A small CTC audio transcriber, trained from scratch.
Training: soap at rate 0.004, 12100 steps, batches of 256.
Rows from block 3 of a small CTC audio transcriber, named by matrix and row number. Rows with one number within an expert belong to one neuron, the router's apart. Each number is 128 + 24 x the weight over its row's rms, rounded and kept within 0 to 255. All counts start at 0. Numbers have three digits each. After the name is the row's rms in percent of the matrix's.
Before each expert's rows are labels from the 100 clips, of 14848, where the router gives the expert most weight on average: "responds to" is what is common among them. Only what is clearly more common there than usual is listed. The data: short read English sentences (LibriTTS-R). In brackets: how many of the 100.
# router: slot weights (model.blocks.3.mlp.router.weight, 32x128, trained with AdamW), inputs 0-63
# gate: expert gate (model.blocks.3.mlp.gate, 16x128x128), inputs 0-63
# up: expert up (model.blocks.3.mlp.up, 16x128x128), inputs 0-63
# down: expert down (model.blocks.3.mlp.down, 16x128x128, transposed), outputs 0-63

# expert 14
responds to: the word "to" (36)
router.28 102:151131130120128173118154117141126119145107109077152110166143108127117059104114155102124132072143104132121161126140136148157158158166157147103136110118141145128137131111142158133104115161105137
router.29 097:102123119168098109125108105109134151160136127134150123138152169154134133150127146137110115097108103141102117138138116166117153124202154153094068111094119111118156107145119123124124098172129094
gate.30 096:123124128068133111147162123147092116147123129184152176118141085117101125128118157154144144114099129131152106113085128094127136089092122153095141166128082124126084154097179156135132157126140097
up.30 093:137107151152139099136148137148130150136138126137141138150141117104150157123131152154128158118119165105121109089114117120154131095145105087209179082129113058104115146083138099151122146110126076
down.30 089:123187116129115162138108109131098119108091148122133144089123117152128133123147150117137124137161141124194119124132156066096117139097110148092096144149123112117153141185157144149140137140130156
gate.31 103:118162080121107102134142088113080136119114138086118140138132101085127170098123170123106115131120132099143120183136142110129078131114141111187109148133110148094141124120094159150158136083104112
up.31 101:147131106138155120157142183150087128104139127148144146111117138138106136153067135096152140099141126132091115077183148150076114119157154127127090113132104140154131136144171130139090135105143111
down.31 104:117145132131123128123172117072156103159142168088157166092115096135206109118147169132126141140107085131155152112126112101080154101107171110145129118084146099147123125105093104106145145125107182
gate.32 096:135102154137174070115142145142120161122088147132140124111176135119180080138113159113133159113142169131113141078149153128076141159088128153119198132177109133097144163148119172142139128122099145
up.32 101:129126141112113144108139173130126093142129129171067109155195152106154119139127130160109124126160146118115145131142132146099113107134112096125130080154136138079090148135138175159121089108129113
down.32 093:119149134116182132133146163122110137107105110146130131105098167106119103135185064128124117164170131112089095124102123130171136136111161134082116179122092151107149105101156126136105117093132074
gate.33 100:100140109160146125136119121095113153119121138122081117133090146138146130112119151143096120132096111131097149138122128107119116138101181147111124150129122098150156124141082105141088124158111130
up.33 095:085105134130111158163148113120101082069156103168100126149117093105139106116124109116105142120110057131121120114113097104129114158117126151105118143133090114103124099155105166131139096176092106
down.33 095:138148182139166148149132146169136140122117118153112097154138115091158127102136103183117105193121155102110110152129136130082131129165131148106154152110130127098170115101160105123143124122106150
gate.34 100:102121072144121091128102067142129132099129152161094137106135166129128120098087114108121124157112132153124104133090156146157080116115123127131133109117143134187123132106119144154123128154147141
up.34 102:140107099136115138130097122146131090092132136148102141152149103129141146130111101109090143138133138124170127144159192130140136127085164085118153131133105180139120156091145131133151112089116120
down.34 109:119124097127148156076136106119127143166125086101138151153157130115156142173094181049146151119143164132123172105072155118136145096153142110139110120129130096135152126141151150113156114105128132
gate.35 096:106136155111138097138112154088100132110158170154073135129153148144152160081149087092121123139189163120115140151145086147122124106144144108141166106133114092110133128127122120119112061131110128
up.35 094:121126084129134152132146122133151136106165101089160078084128153134138138161088111126144157100149107122130118111098141125131132131160136112105150123133110118115075156123111130153128165127143153
down.35 103:123136135107115114124073106120156084153140160167083159152127137123132097164158152095139101143161120129128153120135123138099138136132157125166111132130125087098163126119167167164123084143056115
gate.36 099:157132133133155201162150134158114092140132163131120102120139090135161172123117143146178131133146134130116126107161113085115126167130151140118141103064109125100132116122127115106141177138145156
up.36 095:162140154110120120102068139162126131147110176123088124164136155114092088082127121150137156135101144157139141138116139130125134128114153153131147144142124104141125097146077118134150146163144125
down.36 093:101132111140112130122182138131156122156169127140122176155121131144135159143163131134118151128143140149130115120089113138157121150123082168144117160173162107141155114095159139149130110076143138
gate.37 099:105136167100141137126113140158104132180151110140113092100120184158123110153114150115129160151147085151161163133109113099151107117098118136132143110109113159118129104133109120129147153123157122
up.37 099:146120077108138108118097155151169107095147165143143106151145152124139100133117096088112099154076182157119123108131096150121123126145094094165108173160127142142140146120151102161158149131123127
down.37 098:135085118137105117135182136158156100117121132149092118094107131124114133101097152135132122161190161137112136145110162131129092129122155150120068133092138165146106120102147118094137132151129134
gate.38 090:110114130137094104136129126127141169132123096113123160140145141130159128094156109162144141101113119150138095142160118146177166124061130093120120149107095122104140092124102139114124150127143142
up.38 088:182114111135127104136146131166137129101130128147112094109130159104108153152152146087122106108140142087093112129117113135145154137149116131139108190151122121125141132098110154155158141134142126
down.38 091:096169149142104150135093140137166130171132109128104113147146156109143121095136102085116132112172160139080092100137137131115169132115061113128146102123096126106155140127116138144062141138179116

# expert 10
responds to: the word "said" (37)
router.20 097:136161137131098098101133122116111131133112150128138147130163165107120095144168165171127135074132147116122161127132167114108146161152166109131140153066131096099143094134124117144097117158135163
router.21 094:148153134149160114101092132132115121106138147122171162169178171142134097123146187130142146053089096121138153106096168125131143143129156110110152133079131091081126109120090097153077102146140144
gate.30 097:107157135154108165115114128129125130146152118169128119093101113107102101146111140195098120143105109199128122146133133116148102135135125147104141143140119157139145116151095165098142123072134112
up.30 097:138133088092162108154175154076144116084162099119177150149116107132139147135129151092132133081131109139097078146167126080085128167146124158100132128137113113107127120107101108100132107117146121
down.30 103:110148152131143140165133142085140136148115107125113143154095114131099157145099131108078126134085147160135176132160135102162133121134124125098166135140133147147185109145116126113082130125127097
gate.31 110:127068117116153152119095113093134137103129120117172190090069149180159117124146117077153129099146170148127085155138102135139148130151114130128122122110113129110156107153136143124156125147127098
up.31 111:130115138119139130118099141123088085066118120145123112144099139121146115140129107108119115139134115109148137070106100170146124108107116114133136094120129095075129134125141110169134113151111174
down.31 115:095164129094100142104135129148070116109107108134149106136111152109157110098138114115182096172152136152175128110152101148102133103126103144126100104134138093180128171155157115126098101146085164
gate.32 088:156149158121142113116148174093165144152110092135157150130115107110109129111126131091125129102139146124136136128143135090189099144139145161116152132104142160146093142121165173144121159082111111
up.32 089:177091161104142137159114113128089133140136139135096123144150104092128169135131097122127117166144139074135147129142179089145138122107101143116123089137150099136085098138088114143143164166104110
down.32 090:122131083167111111101175136158111181086141135130175130130122127116112143134123146120113120143110124160133162134112121104105148166138128092125155103119120111133142117125162141117117136121153116
gate.33 107:134164128166118148129132094099119171128084153146146118115108103116195127110143129141087121173129148079091134126122134095143144123127139158097126137150138139148171182193109135138127086114123128
up.33 108:110121153133146100153111110113134098158130107113096116129149164144142150140107131106168109118126084088105107129156150135099138126146123091136134143156112091138113089105130110135124129066129100
down.33 097:119158155118131109117127124119121140139080187132134115117162106120125155136135123090168102178122127147116127111099117134145188119088132106111164102118135148126146123133118134128140117173125115
gate.34 105:158105143109134152113111148099144137119167083152131120112080110100111145154153142120089114129115162159153132089111164164114125149098154099078138133065118125173133114134160101131141107109115159
up.34 104:164116070133147167114132133132138100103151110123126115161116148125110160126160093134127112147176115138107110104111141141120141151093145141088147149113145159111169102141135163105083114175093077
down.34 101:152154154138144121115104135085153167105120145136101146115156114122138150142077139117144157147146124123157120074132136152156115182097118101124142106112123117172087139099136156161129102140117147
gate.35 108:100109154118187129183135095105184148098124143139181104118164124106165111153130091148119142102097127098109139116133131154122123128128100131143109115118138184101140163106134148111170119163135174
up.35 114:127123140118165139107145151105134129146150103147186105141129124114117141099117132135099123096122137074086181126153121167094111134111104131120159105092162152116111125198121118158143142131141153
down.35 114:158137114149146162119059133132155132140114081106139132102085115107103128126125119118107164181057135065113117116162112131160126102112130154097160101113158163127133107143114108130164141126164098
gate.36 105:105137110128120140176135148140146137155138137147150180110110131129133159142110133177054070172135137148162146200116116133110119124127094131094103157125115122097153152140156089092072138080130132
up.36 106:140132087164153143119158125130167137089142130097095109148116146145090149095193135118170108126108144119089078139088141134145115115139159110109113179096124112143113137127116131131112101151147120
down.36 106:109121119120129148100153123101098113137164115119145125143153133086154140150108100092095124098165117146138128076157087089141144136134135107149123080085136135105112120151158176138143108115104109
gate.37 099:146089120136144115097111127102120124107105150105109121143146155141123130138110108124159175132104121132167130129181099094127093113111129127110091128096159127146114130108136138097088123128169067
up.37 112:097097131097122156148165087116130127155127082164124134110159103151103106133110171143113147149156153108130105177115158144116152120160150122132123118110111159138156141152087140142159142120094145
down.37 108:098181054144160139157130121126156129149117143137095137172118165128115154098149096138122093093126079125118114106136131153149129129121084128184104141186135142118162129122146119107129125122161153
gate.38 093:111103093124120154111122121163170092168146183105135160083120110077088101153136111122106145156117104088145106137179112171113119142105143116128134130133085122172103131131149120125100181170110093
up.38 109:083128166131138119142155090090099096109150154131139130143153113138126179140143134142128115146144134111117107104140124084105099119140143134079069114137078151104152172155121173109133108104085139
down.38 114:127105119132159104158111124108105159118110099112136130169138141096137164188126099145105169120140122127135136132078164090127141120090152101123104146144134144058132144134142146135095142110104144

# expert 13
responds to: the word "you" (44)
router.26 098:107151106160140093102073114112153109135160136131176103104161157153118138121136146122162110121097121121138127097110116148098116092112151121108113111113106122095134105125123092181128090153145110
router.27 088:113133126144109121110081102125157116122134173126182171126124137123116116124166160140150160108169146165175148118140142147098085095119134128129121113086130115124123161138149095160056107143170082
gate.30 094:093145140148157121148129115152173133133100117144099108174113118099151147171119102135095087163137121121100117163134147150134141128113118147141126118144152106164099116131122128141095154102146126
up.30 104:126095141092113088118179130113114114147099110128112133124152109109117141136183184092115151101125192134143142125170131107129140114115129093168118093140119151082148144103113138127151081160133128
down.30 097:107156077122156114161112133200134107110118139173094141159098156120088125117172090138069118104149115115136122133125069152140132144159097137126148113140109135094120131137091122123128115116178130
gate.31 089:169182163138134156127153131110095142122169140077101121141114122110122140083164137152123122119170068126132137133174172094115107131127152124145123106125137122126149152094100115155105155094108139
up.31 087:119115154103126117129098126065125144105143124066158105126113102128154120099165131138144131126154084128118154122124189121147139108146122115118127127108137079107141120182108102162135153129133154
down.31 092:154103094151132119113147180134131092120165120108156138160124145097106136171122126161104135121148111134116083121128104115110062118174084136122144108148116154111158106073130128187132145124121143
gate.32 104:099131143136136135129154121161109135092133079159070122173157104101158120135148122131111133107127137144124130073137131120163126110098054152127105115145103113107137158132129133157081124107152143
up.32 097:185123117142105133147112168108127132118107165111178153101115132159137122131148145156172134145166108174125135105140125101156065134147146095137127099131115113091077156119110120107136122158142144
down.32 100:142104102141104141173143131131162117131130099119120142153111134148106146129131126127124134120154147121135132135146117140148116138064145113139137108110163188110109130148145101150121110138174114
gate.33 099:119106152154144122144148149139090128142156125098124166093123157118086141090148137161121126174118093112112127108074149154162146137122110134108201100163119142154127105138124127143186093096132065
up.33 099:111113088136122125117125147111139164133149085139152145111083129140103113148146137109121166159109128142103123129089115159109165174138108158131118101122100172167087090136129160156150097117133090
down.33 099:114123077131117131122134107121170138145124102168134133160071141129137098153131117132115151081126110133149163128149141081110160136132167168125095139078107129122118121116127165161176180167115160
gate.34 102:126151130113109139112139127182095115134139170104103154129107165103103116125134128154162120123145112116127105104158146107163153141129135130119118130132130110144147117096125094144114091137147156
up.34 108:110136163121132132123161122147129108071196129120080098140138101129131135095155114146105134117090126148158146158138129163060103110147108119127128104101153132127141125138157137128125110159133172
down.34 106:139122142135135110142149136128118076158154100110141148096125148123118137152124172107126112095160120135152119154163128129186116121094133099163105161155123123126097105154148117162138183115102163
gate.35 095:130130163127157112079113174124116129117119124134108153147138132098136170114127147127083133133133111140105144128135091127137095114161114138128143123223158119122097158101166146087115125119121148
up.35 089:136133131098154119128119152102105107104094125160114137161135131108166147112157134124076112155124112131144158131140120121131110094116108147135135110211134137109073114126101117087100121140141124
down.35 095:134159124112127121113134111141168133074137137141139125075136148132127084151107114103133159123130136063140101136116106112113131177124138142114089135075147128144122148139076124135119124162139115
gate.36 104:098155189124132144169154157114172142176135113095101098110152128117124149168133114095116101136129193092121122115142091127130113115121133116121097148105173104114111141130168132111068128111159136
up.36 101:138092129135125140093128119111091102149138147117163118091119160173187123123119144128135122130121085169126114092121119136112158141100163128152148143132064132115162137151143125120177122140113134
down.36 097:112152146112131141125140138153109144081112151149100169122140137131135131120132127150135130122117167121117067145130097128135129154112139130116123164128101139074108123118168142116101119144149144
gate.37 102:173089113157164127155141140103132126104146142152090100157135136142112080174141116152107145103092123100123104100118164128131159148090147141103103108152148124109120161110130107119111105101119145
up.37 105:169103091140150113155096169101102145115144148122168123162146107164104101160109097087106164088110141125132157166069163108168147148116143163127110121133120155083124139106097114140092103114159139
down.37 105:142161162192121147141111130128123102116135135057126103080133140115126099187081116140115134135104145089100089117132175119130091116151143107107138175110137146167132105135088118099136136167105123
gate.38 093:133144113111092108118133119099131124082145129140126140123181091122119117128116103122123138156117119118179114126160131109186120111199144166112179093124154165119142092125139135122113132108144149
up.38 101:119109162124161139139111102126128127139149147147100137177093108109141172122132176081123110141133151111111121129080142148119138115129106117109101141122122104126137148119149108129192169134117144
down.38 096:142179138118135100150114156130148132153132129078133120114124138120129092153100148131111123154148157152106162145094155133139118133136152119129139143115125136147177136124145139105124104154131088