From a checkpoint of a small CTC audio transcriber.
Model: log mel input, norm layernorm_no_bias.
Training: soap at rate 0.004, 12100 steps, batches of 256.
Data: trained on short read English sentences (LibriTTS-R), 26041 training examples, 119.0 epochs.
Rows from block 5 of a small CTC audio transcriber, named by matrix and row number. Rows with one number within an expert belong to one neuron, the router's apart. Each number is 128 + 24 x the weight over its row's rms, rounded and kept within 0 to 255. All counts start at 0. Numbers have three digits each.
Before each expert's rows are labels from the 100 clips, of 14848, where the router gives the expert most weight on average: "top examples" is what is common among them; "loudest" is the band of the loudest frequency at the time of the peak. Only what is clearly more common there than usual is listed. The data: short read English sentences (LibriTTS-R).
# router: slot weights (model.blocks.5.mlp.router.weight, 32x128, trained with AdamW), inputs 64-127
# gate: expert gate (model.blocks.5.mlp.gate, 16x128x128), inputs 64-127
# up: expert up (model.blocks.5.mlp.up, 16x128x128), inputs 64-127
# down: expert down (model.blocks.5.mlp.down, 16x128x128, transposed), outputs 64-127

# expert 7
top examples: the word "her"
loudest: 500 to 1000 Hz
router.14:098125155113110110149123154151132093111130119129132117082102108125101143122180154118145126134130143120098161116123104108129108111164113116162191118146123172075119122152094111144083174113152112
router.15:095137149120109133144111109154126131129137136121156127094132142148082134066142126083097128118115136067102162122128109126108111139153155116131169093146142194114115170153086138132075148084144099
gate.6:161118181103101158119136124133119139123126115151174145147158184105118118181123126161117074164147113134144114120119128171165122139097139142121106115143143121104144121116138139105090115100146162
up.6:100118127156172137112140154117122084130186099152082114139148139165086133165127110082109113129107161118113134187080101138130096089120141119124125161134137119162116110133145123165166142177140105
down.6:153157102099070168116103143145066118168101113138157115145093125157145119095128165148139153146111098110108118119181129150124135110110151144131135087112110113129133124130133122116126100116115135
gate.7:136109135148151167123112140121130135149154148148110141131124161106093112108142097133133136139146141140101127072145064119128130122079062145132060144116146114124115121157167088141170121112140115
up.7:153131116137132162187119132145121146155124142127109108110102101130151159113077119112115096101109158111164135136114126113107115113138151135072132112116106080125116099157154108148112098142132071
down.7:124157151110120118126143109101127147131131113113115116160119157165131122097123149147100136125121101192119076134146138133156118161094142101142130114154116163104112114101127160136140158108097118
gate.8:127156102115068095092145157143145122124081093186177151136132149097140143131125117141122133144111125144122152173152095098112139129099136125119166131119123118130110140103136086121138127112152124
up.8:145103150128112140144129125172105124170133143127127114128099128139092100133116135131141095144163130094150177124138097159177172134123112095137103076116107109124110129070119127121123176105133127
down.8:100070133087155154123128117165127097106149122111139085131136151114135130150140148144123142096103166132132108156108143125177088110119129119146104144184146135119152122147126194166119146112107123
gate.9:155082111084096128126120114153124153142101121118155162138124121139128122152101111107120101105149130158086148087144113237122121114128103171149116157122143142167148127100137134095147133163102136
up.9:144111146100128136140149155157100114115128132099081122124158128125090097136110137120166129103148114150113143106103105187147147126099105117138115144154168139175131166088181141118110138176105115
down.9:104100137125149105115127135119159103133136135129132132121089162145130150151149112148123131104128121097135132174144103079187115105141130131078137132113131102112087137160131131134120149101189135
gate.10:143124128097146105178107135131128145125139120147144105148116098150154122136158123195130104105129101115162129125135143095131115131153115088051177083128089129064140116118122079136135097134081125
up.10:150068109131140126131126115148108133079155119132161157127097130160126113138108112161121088102126108120132146124089116133129108121153146135088158128142055154070150147117087096125101108123094116
down.10:164118073153117146131133139075134089131164111122096135100092139098137155183116150105152165075102069107105175133089160131125127121168165136132116130149115137167123173132133119106116151119102145

# expert 15
top examples: the word "well"; the word "no"
loudest: 500 to 1000 Hz; 250 to 500 Hz
router.30:100082116154110148127131117133121095126142138136096129089107115110129106091156125097132129169119113117154127157150105101126125117070144092131115160106099125143105119155120168086063119107134110
router.31:109104147125113136138145100130117100115128138147125086152130158178190143149186177133138185162103141163137134109099101126139128109127093115140142149114123144147142115134147145115114137108102104
gate.6:134136078139171097139095150109108150110104147122143147158148156191175146130095151105125120109144122082103109123093157126097149123135133180127116123140130128130112089158131126172126116193123091
up.6:120135085151141147154121153139103124090064129135170149125104173157161172115116110124150097113068147162145083111100114117113163153093131134149144112113122153119117101132122139133163121152149086
down.6:106107143121117100142111103132130116135126100111118096142121129121097136103143139157149136136147144157153083129150059067107141136103136102066113170137158162120104140129134144148160140119147124
gate.7:091065084144117095151157071142123145148153143139145128155171080106109138159162140129140140153090157147129121128147157132183174105125144136134104140172109142135150147172127127157166119120097116
up.7:135131098115144139097157102133147159144163108143140116141139109172112103150120127107168157149144146133170137147161152123142120154116103069110135132170128135106120114159092135102105075132075095
down.7:133136166164127132125079136152141095136118134132147112129108118111115129119153124111119158118132146102116143123147114189107106116127145131119147154132132090154107137103142133126125139086146118
gate.8:134152107122143145068122094146103124146117136081159108078141161127103140131144158156154104122153124101138107119114090138118102153208128131141116152116137132140140114144126098136150100138092107
up.8:154152115149132085106094119123114095136120129088169136098163162111092138122130108124090084118141105110164143143150096138101116151193129095130135084123117160132155085167128103105131109096113140
down.8:081142157158185162109136148137155142138112148138157161116113091114154162105150106128127148131082068161167139165151144145137165053155135152117129134173178110112085135115107142154132133137119147
gate.9:155180118174127126088131113168147157147139148128123173114117072122137111115122130106147114127162129122150163098132158089137153154126146114079106130132152158121116077132127164110148091146143120
up.9:155144106162136138106140140123122162158106095152081110159168137118151142126165142130149137096171158087160159147116130111073149137142175117135120167129157150135090096132136124118117139124114148
down.9:109126117128140131150143138065089141149122133136146123119091184141126163108145114111117096168147152155074124150136154108114127129141136146116152130136110120111102162182127125099110152144142155
gate.10:116114180137103138141114120118128100098134102118090131106159157105107135166176160109093137118118147132103132153125119141159161162141110142135142088127151168132121082092153101114105180108148140
up.10:120164124124169133118057127138144148120168131163137138149136137119123104123137147114117140119126140116138063155149114106125138153099128131139143141107134091104139140109163150117111129192092168
down.10:134142149102109102128169140149078088116156113117154152115156129113089150120125092142121104102125082166143108137121116145152136087100130087123090117141120118120097117147162148135166103145155077

# expert 12
top examples: the word "he"; the word "me"
loudest: 250 to 500 Hz
router.24:130103157120157123139126158108151102119124105147090077109116135100158157121163127130125134120117160149107115097125131128106124098124154166170151119119083068117085105150161117143109152085121102
router.25:098072158127158118114111123114132119162139120121126081151109134109156145099177139162153127192108151102115145131144158122136143112107153122160158138129105125102104122154121108130099199112125114
gate.6:110089131171101122134121087115141129185131127129153136139111120097147133152128143144142123139151111106104108167155140135148103149131099098139128129133132093120158201107111115142113136094106165
up.6:084100127129193132167133130113110138105113150127143115123111120160099129130090123155101125119113133170159132112134137138131166148105157169126123100092142121138087124150141103120124098170143117
down.6:134148145139096123149171129131119148122121117115104139119123118111136132144175152169104148073100108137183127149090156144129145105116132147094091152158093164122091128123120137135142111111113173
gate.7:130118157097099146118164153131131120121150155090130126126154094144143135100123113103147161101128144117147128107089145108144114190136138139159127092119127128154122116108098125156116120095119154
up.7:137116102083115149109076092127175099149099133155124163112138111115140140123128154142126105168112108125111172132168085123106132091097113153125124159132145092127154139129171147116108141135093066
down.7:128142143097158096120141131133163161096141155101134080186126141129130135098052122103122121116120137101138097128109131080126125149108145135146114121117087104104165122122144110103162139113157111
gate.8:091120113151114130084105116104166113103137126115150123127079126183162106094129110090154138161085163107128134137136155115131108121096097116059141160144127132121123129124162118169120124125113105
up.8:117117130089094090085145145133130126105106154096115130122118103113105108126102076113117155126124098128121125157143129128158114126089097162107102119136097100175075133141150129148167146165155167
down.8:154129150116148110120160124110085153096137178167125145110103151089144139135102110120124105114165151128118115114170093118136162089121093164162090154157167133136134115130118098121125114165099099
gate.9:105106134119134129105128106094186147098097153136117117140111101115098146165199103186096083150137146126153118097148131142148163162105150139144107134100111143159145109110129109083113135112145104
up.9:122141137151096122126114124128110140143132138117124128136158130115124114180154078140119128108119149112144112113181141130141120166128097151144103110126135104094115165109108089143155113130169127
down.9:146107163123117122162161167120132155114158141136131104095140137123135132116118140125123123164189137111143097104133089152089170123132084103131102145130103098164058140118117101111152127135095116
gate.10:113140131128127141151103172159142115149124105164115172107104110113089129128105167133144128152126121157103153132107140128159141148137096143115123127100102118138102102118162158115145103154135182
up.10:099138112131134142137107139120162084145135141131119121123146157115149116125116143119120134131135135118108149114179147127095135104138150153133116157124137121145081139088180156116145088120126128
down.10:124148158105114124171085129102156172089121145140129125150094102127131115099129146112121110118118151165156131128128055082106093125100112093076123113128119111168144076147105077123085130148165128

# expert 10
top examples: the word "all"
loudest: 500 to 1000 Hz; 250 to 500 Hz
router.20:118105119136109155140143136114127118140138132156124118121107101091122107071132145110141131161107109139148144173141157103119116124116169177122112101130087100118096090128109194115105125130134091
router.21:118100110163098159160100124165148117150122137132118135132085145069138104106157144122137150167143093155138138115170151130127152116100157103113084139131088118135115077103153167105113098108110110
gate.6:103108169121128127108144132101107125107105135134172131149167081144159157146118088106109133117129086128131138119085113088120152092155099111128096155108136159177099129116136124125096142123119143
up.6:164155088122113151136174151121114116111106139119076136138118137132131098102140111132152132081087156138152119143169134120114152103125132097095166120171088108109125128130123113127136098132119127
down.6:092168149116134139120134108141181115145130114144116137109128133112137119107114123124084135148106104137098153203096135126087150122116108108106116174153183102135171192115143159132132083123116135
gate.7:146116113116116154154167123140150133152130170134073124164139146120126106087132125160126098145132149125123105096124158126150124108160116138125089128097160111092166129128126145113123149085108155
up.7:140140116128165131113122161130071146124160142129107148147099133138131108112135113151117148141160114123136114148132143143157120132089089148118125190146141109136079160109088152125099123158126130
down.7:113114093115153121131152111126088061095167109152136120107125105079158141139141142108164117108133120097101132127139098109140153102151132086135126148143099134086145110108104116091112115122131118
gate.8:146139115153119126120127125122133151135115109137130132113133086129098174159115123122171138079154122082089106142106161109125120138099117138097179141124162175176090097116163125121097144144119120
up.8:141162156147113111118161124131107144142089121145114137116095122132122144155121104135099161106122117113082141162088194112114154075110124114109120154167128166130085148143113138145146124175125092
down.8:182127157116106117126087172104101093154092130113125132143114143126164115132112139120121091116053084125100124110108086118134118122134129067118111136166143100146128124144097118139093141122137083
gate.9:130096111142142108088126099112115121142106112150115128104118107129082143125131147124126159141145180087117124131141149095140144130139111152104122165127121100130172135133136120124159147151102109
up.9:144092090078128124160123139120092100148119157108151120122132170124130109090126139106139127157113131149156152155102095135147161099115103109153130122094152090140161154176109121131188140144090139
down.9:115092112123135128119116088117128092115116105116163144122109142095101113129127124159116120113119129085116154153104090139124112117148168207150144144142128080178109167153112101143128138102147149
gate.10:118147147124115114116091146131157108163124186114138142159133142138075173135127076135148122114136135099103140119104136113157087158116133107150107171085146105111167139119092097096115123128135187
up.10:099137106162109099154163156137106141132144120140153084153152092112161179150099153110145134114167129132128116126105130120111111081123116106174108156132096170146146160155121121120155114154139171
down.10:113118118095143115128117127094176115111122123116084172143086156125122132148103129133142165121122110125114196083141076085146142174153123131150159110149120112121145103128113122159110148091125108

# expert 13
top examples: the word "i"
loudest: 4000 to 8000 Hz
router.26:140138121151131120137101111144105141136087138124134106103109138170068118115157129164137161136107118094102141110166108158169132187133132178149139123069122154106134126148131125142098120120100116
router.27:125110115106139125133129123128111153113150155150116133127118133129075092104117105115156116112105130073102165112173133157145156178130174167145145140111146111077113119155101155132107115124121125
gate.6:154144117086090143140146133122107150161148121109142127117129151139088102129129152162113134077152165139090108131169126116114114095123134109101148118153130094176098152173119143118131141060178100
up.6:132087094117127154115106104135121150131125151131132137138114145108115123099133152171089159118128092076161094056163138095130134138130127109083186124143112126135118129133104123114141112056131129
down.6:148120145136090172123153130139134133101141137126146145115097109214138113122162130124140143117138122161110139143133158174123132115109140139130103101156128128138114128142158090133128130112120121
gate.7:097097135125160144155170112153155136152132133121133171130090145119098124130116152114116120134169131170117121156145060115117106131142141114110101105190161136135134106060139093114079126124086102
up.7:125109169071112125122121097101129123164146110122125119148091133111144124122142132094144107130101165159163131092163151137123109161124141115098104151167111133160073139126154172160177118161126135
down.7:134146115143144103153133134154114128078118105110148134097170118153119154113106095157121071174159144086128140119113141099144167147138148121126142098114099146142162103176151107110091122106099141
gate.8:118118117078168161080073079100139120138150102064098162127127129185130064136121138128117115175127151122124094118129121106119158129128122164104116120139168151162132138122113153082134133149154112
up.8:143096113169156135098147103103121101125076103122104124192136138143154119133092124133118119134139133112151168147123123127088128128108107162131150105103100096100087121155144132127155154111183086
down.8:114140154120153149156133165123099123167115113128147151103147140144120109126126117075121125111127185151189072128129098087139112170102130092110111126155142120143137145082150111099137153136103099
gate.9:179146153115114148161145117114137149123109114128118124162097114102178106111113141099082089135103129108129124101150166103142098173147118077100115096104156083138130137119125141121133130176106145
up.9:079126118162147139118157149110124071132144088127107099116134072151120183126144129180125150129154130172132127102097170137129107124123097125168127182156120132106140121121138128143115149129126135
down.9:141127136195120116124171168128185147169157149155119138150130127104129108146137119134136143118109143103143111124094093086109123113132116111119097076128132106139159152088156119143129129176123113
gate.10:124104127116105124174133161124162091113097099140159071113156121132123185128106143119141100131104152132100123198106137133123127139140128112145135119148162117098092115130086132124120117134145128
up.10:118102157149097151109140120106122142151159157134177177131107116105154135139148103124125116107129138122137111125133120112150143111101164065128116128131123138114103085083165139113145136169161158
down.10:123168096142130151152117105110166104115166103106185153116130144127119158136108146131148136075143112139146151129134159100146158123117126175111098150120095085098109165160146145113129157107138139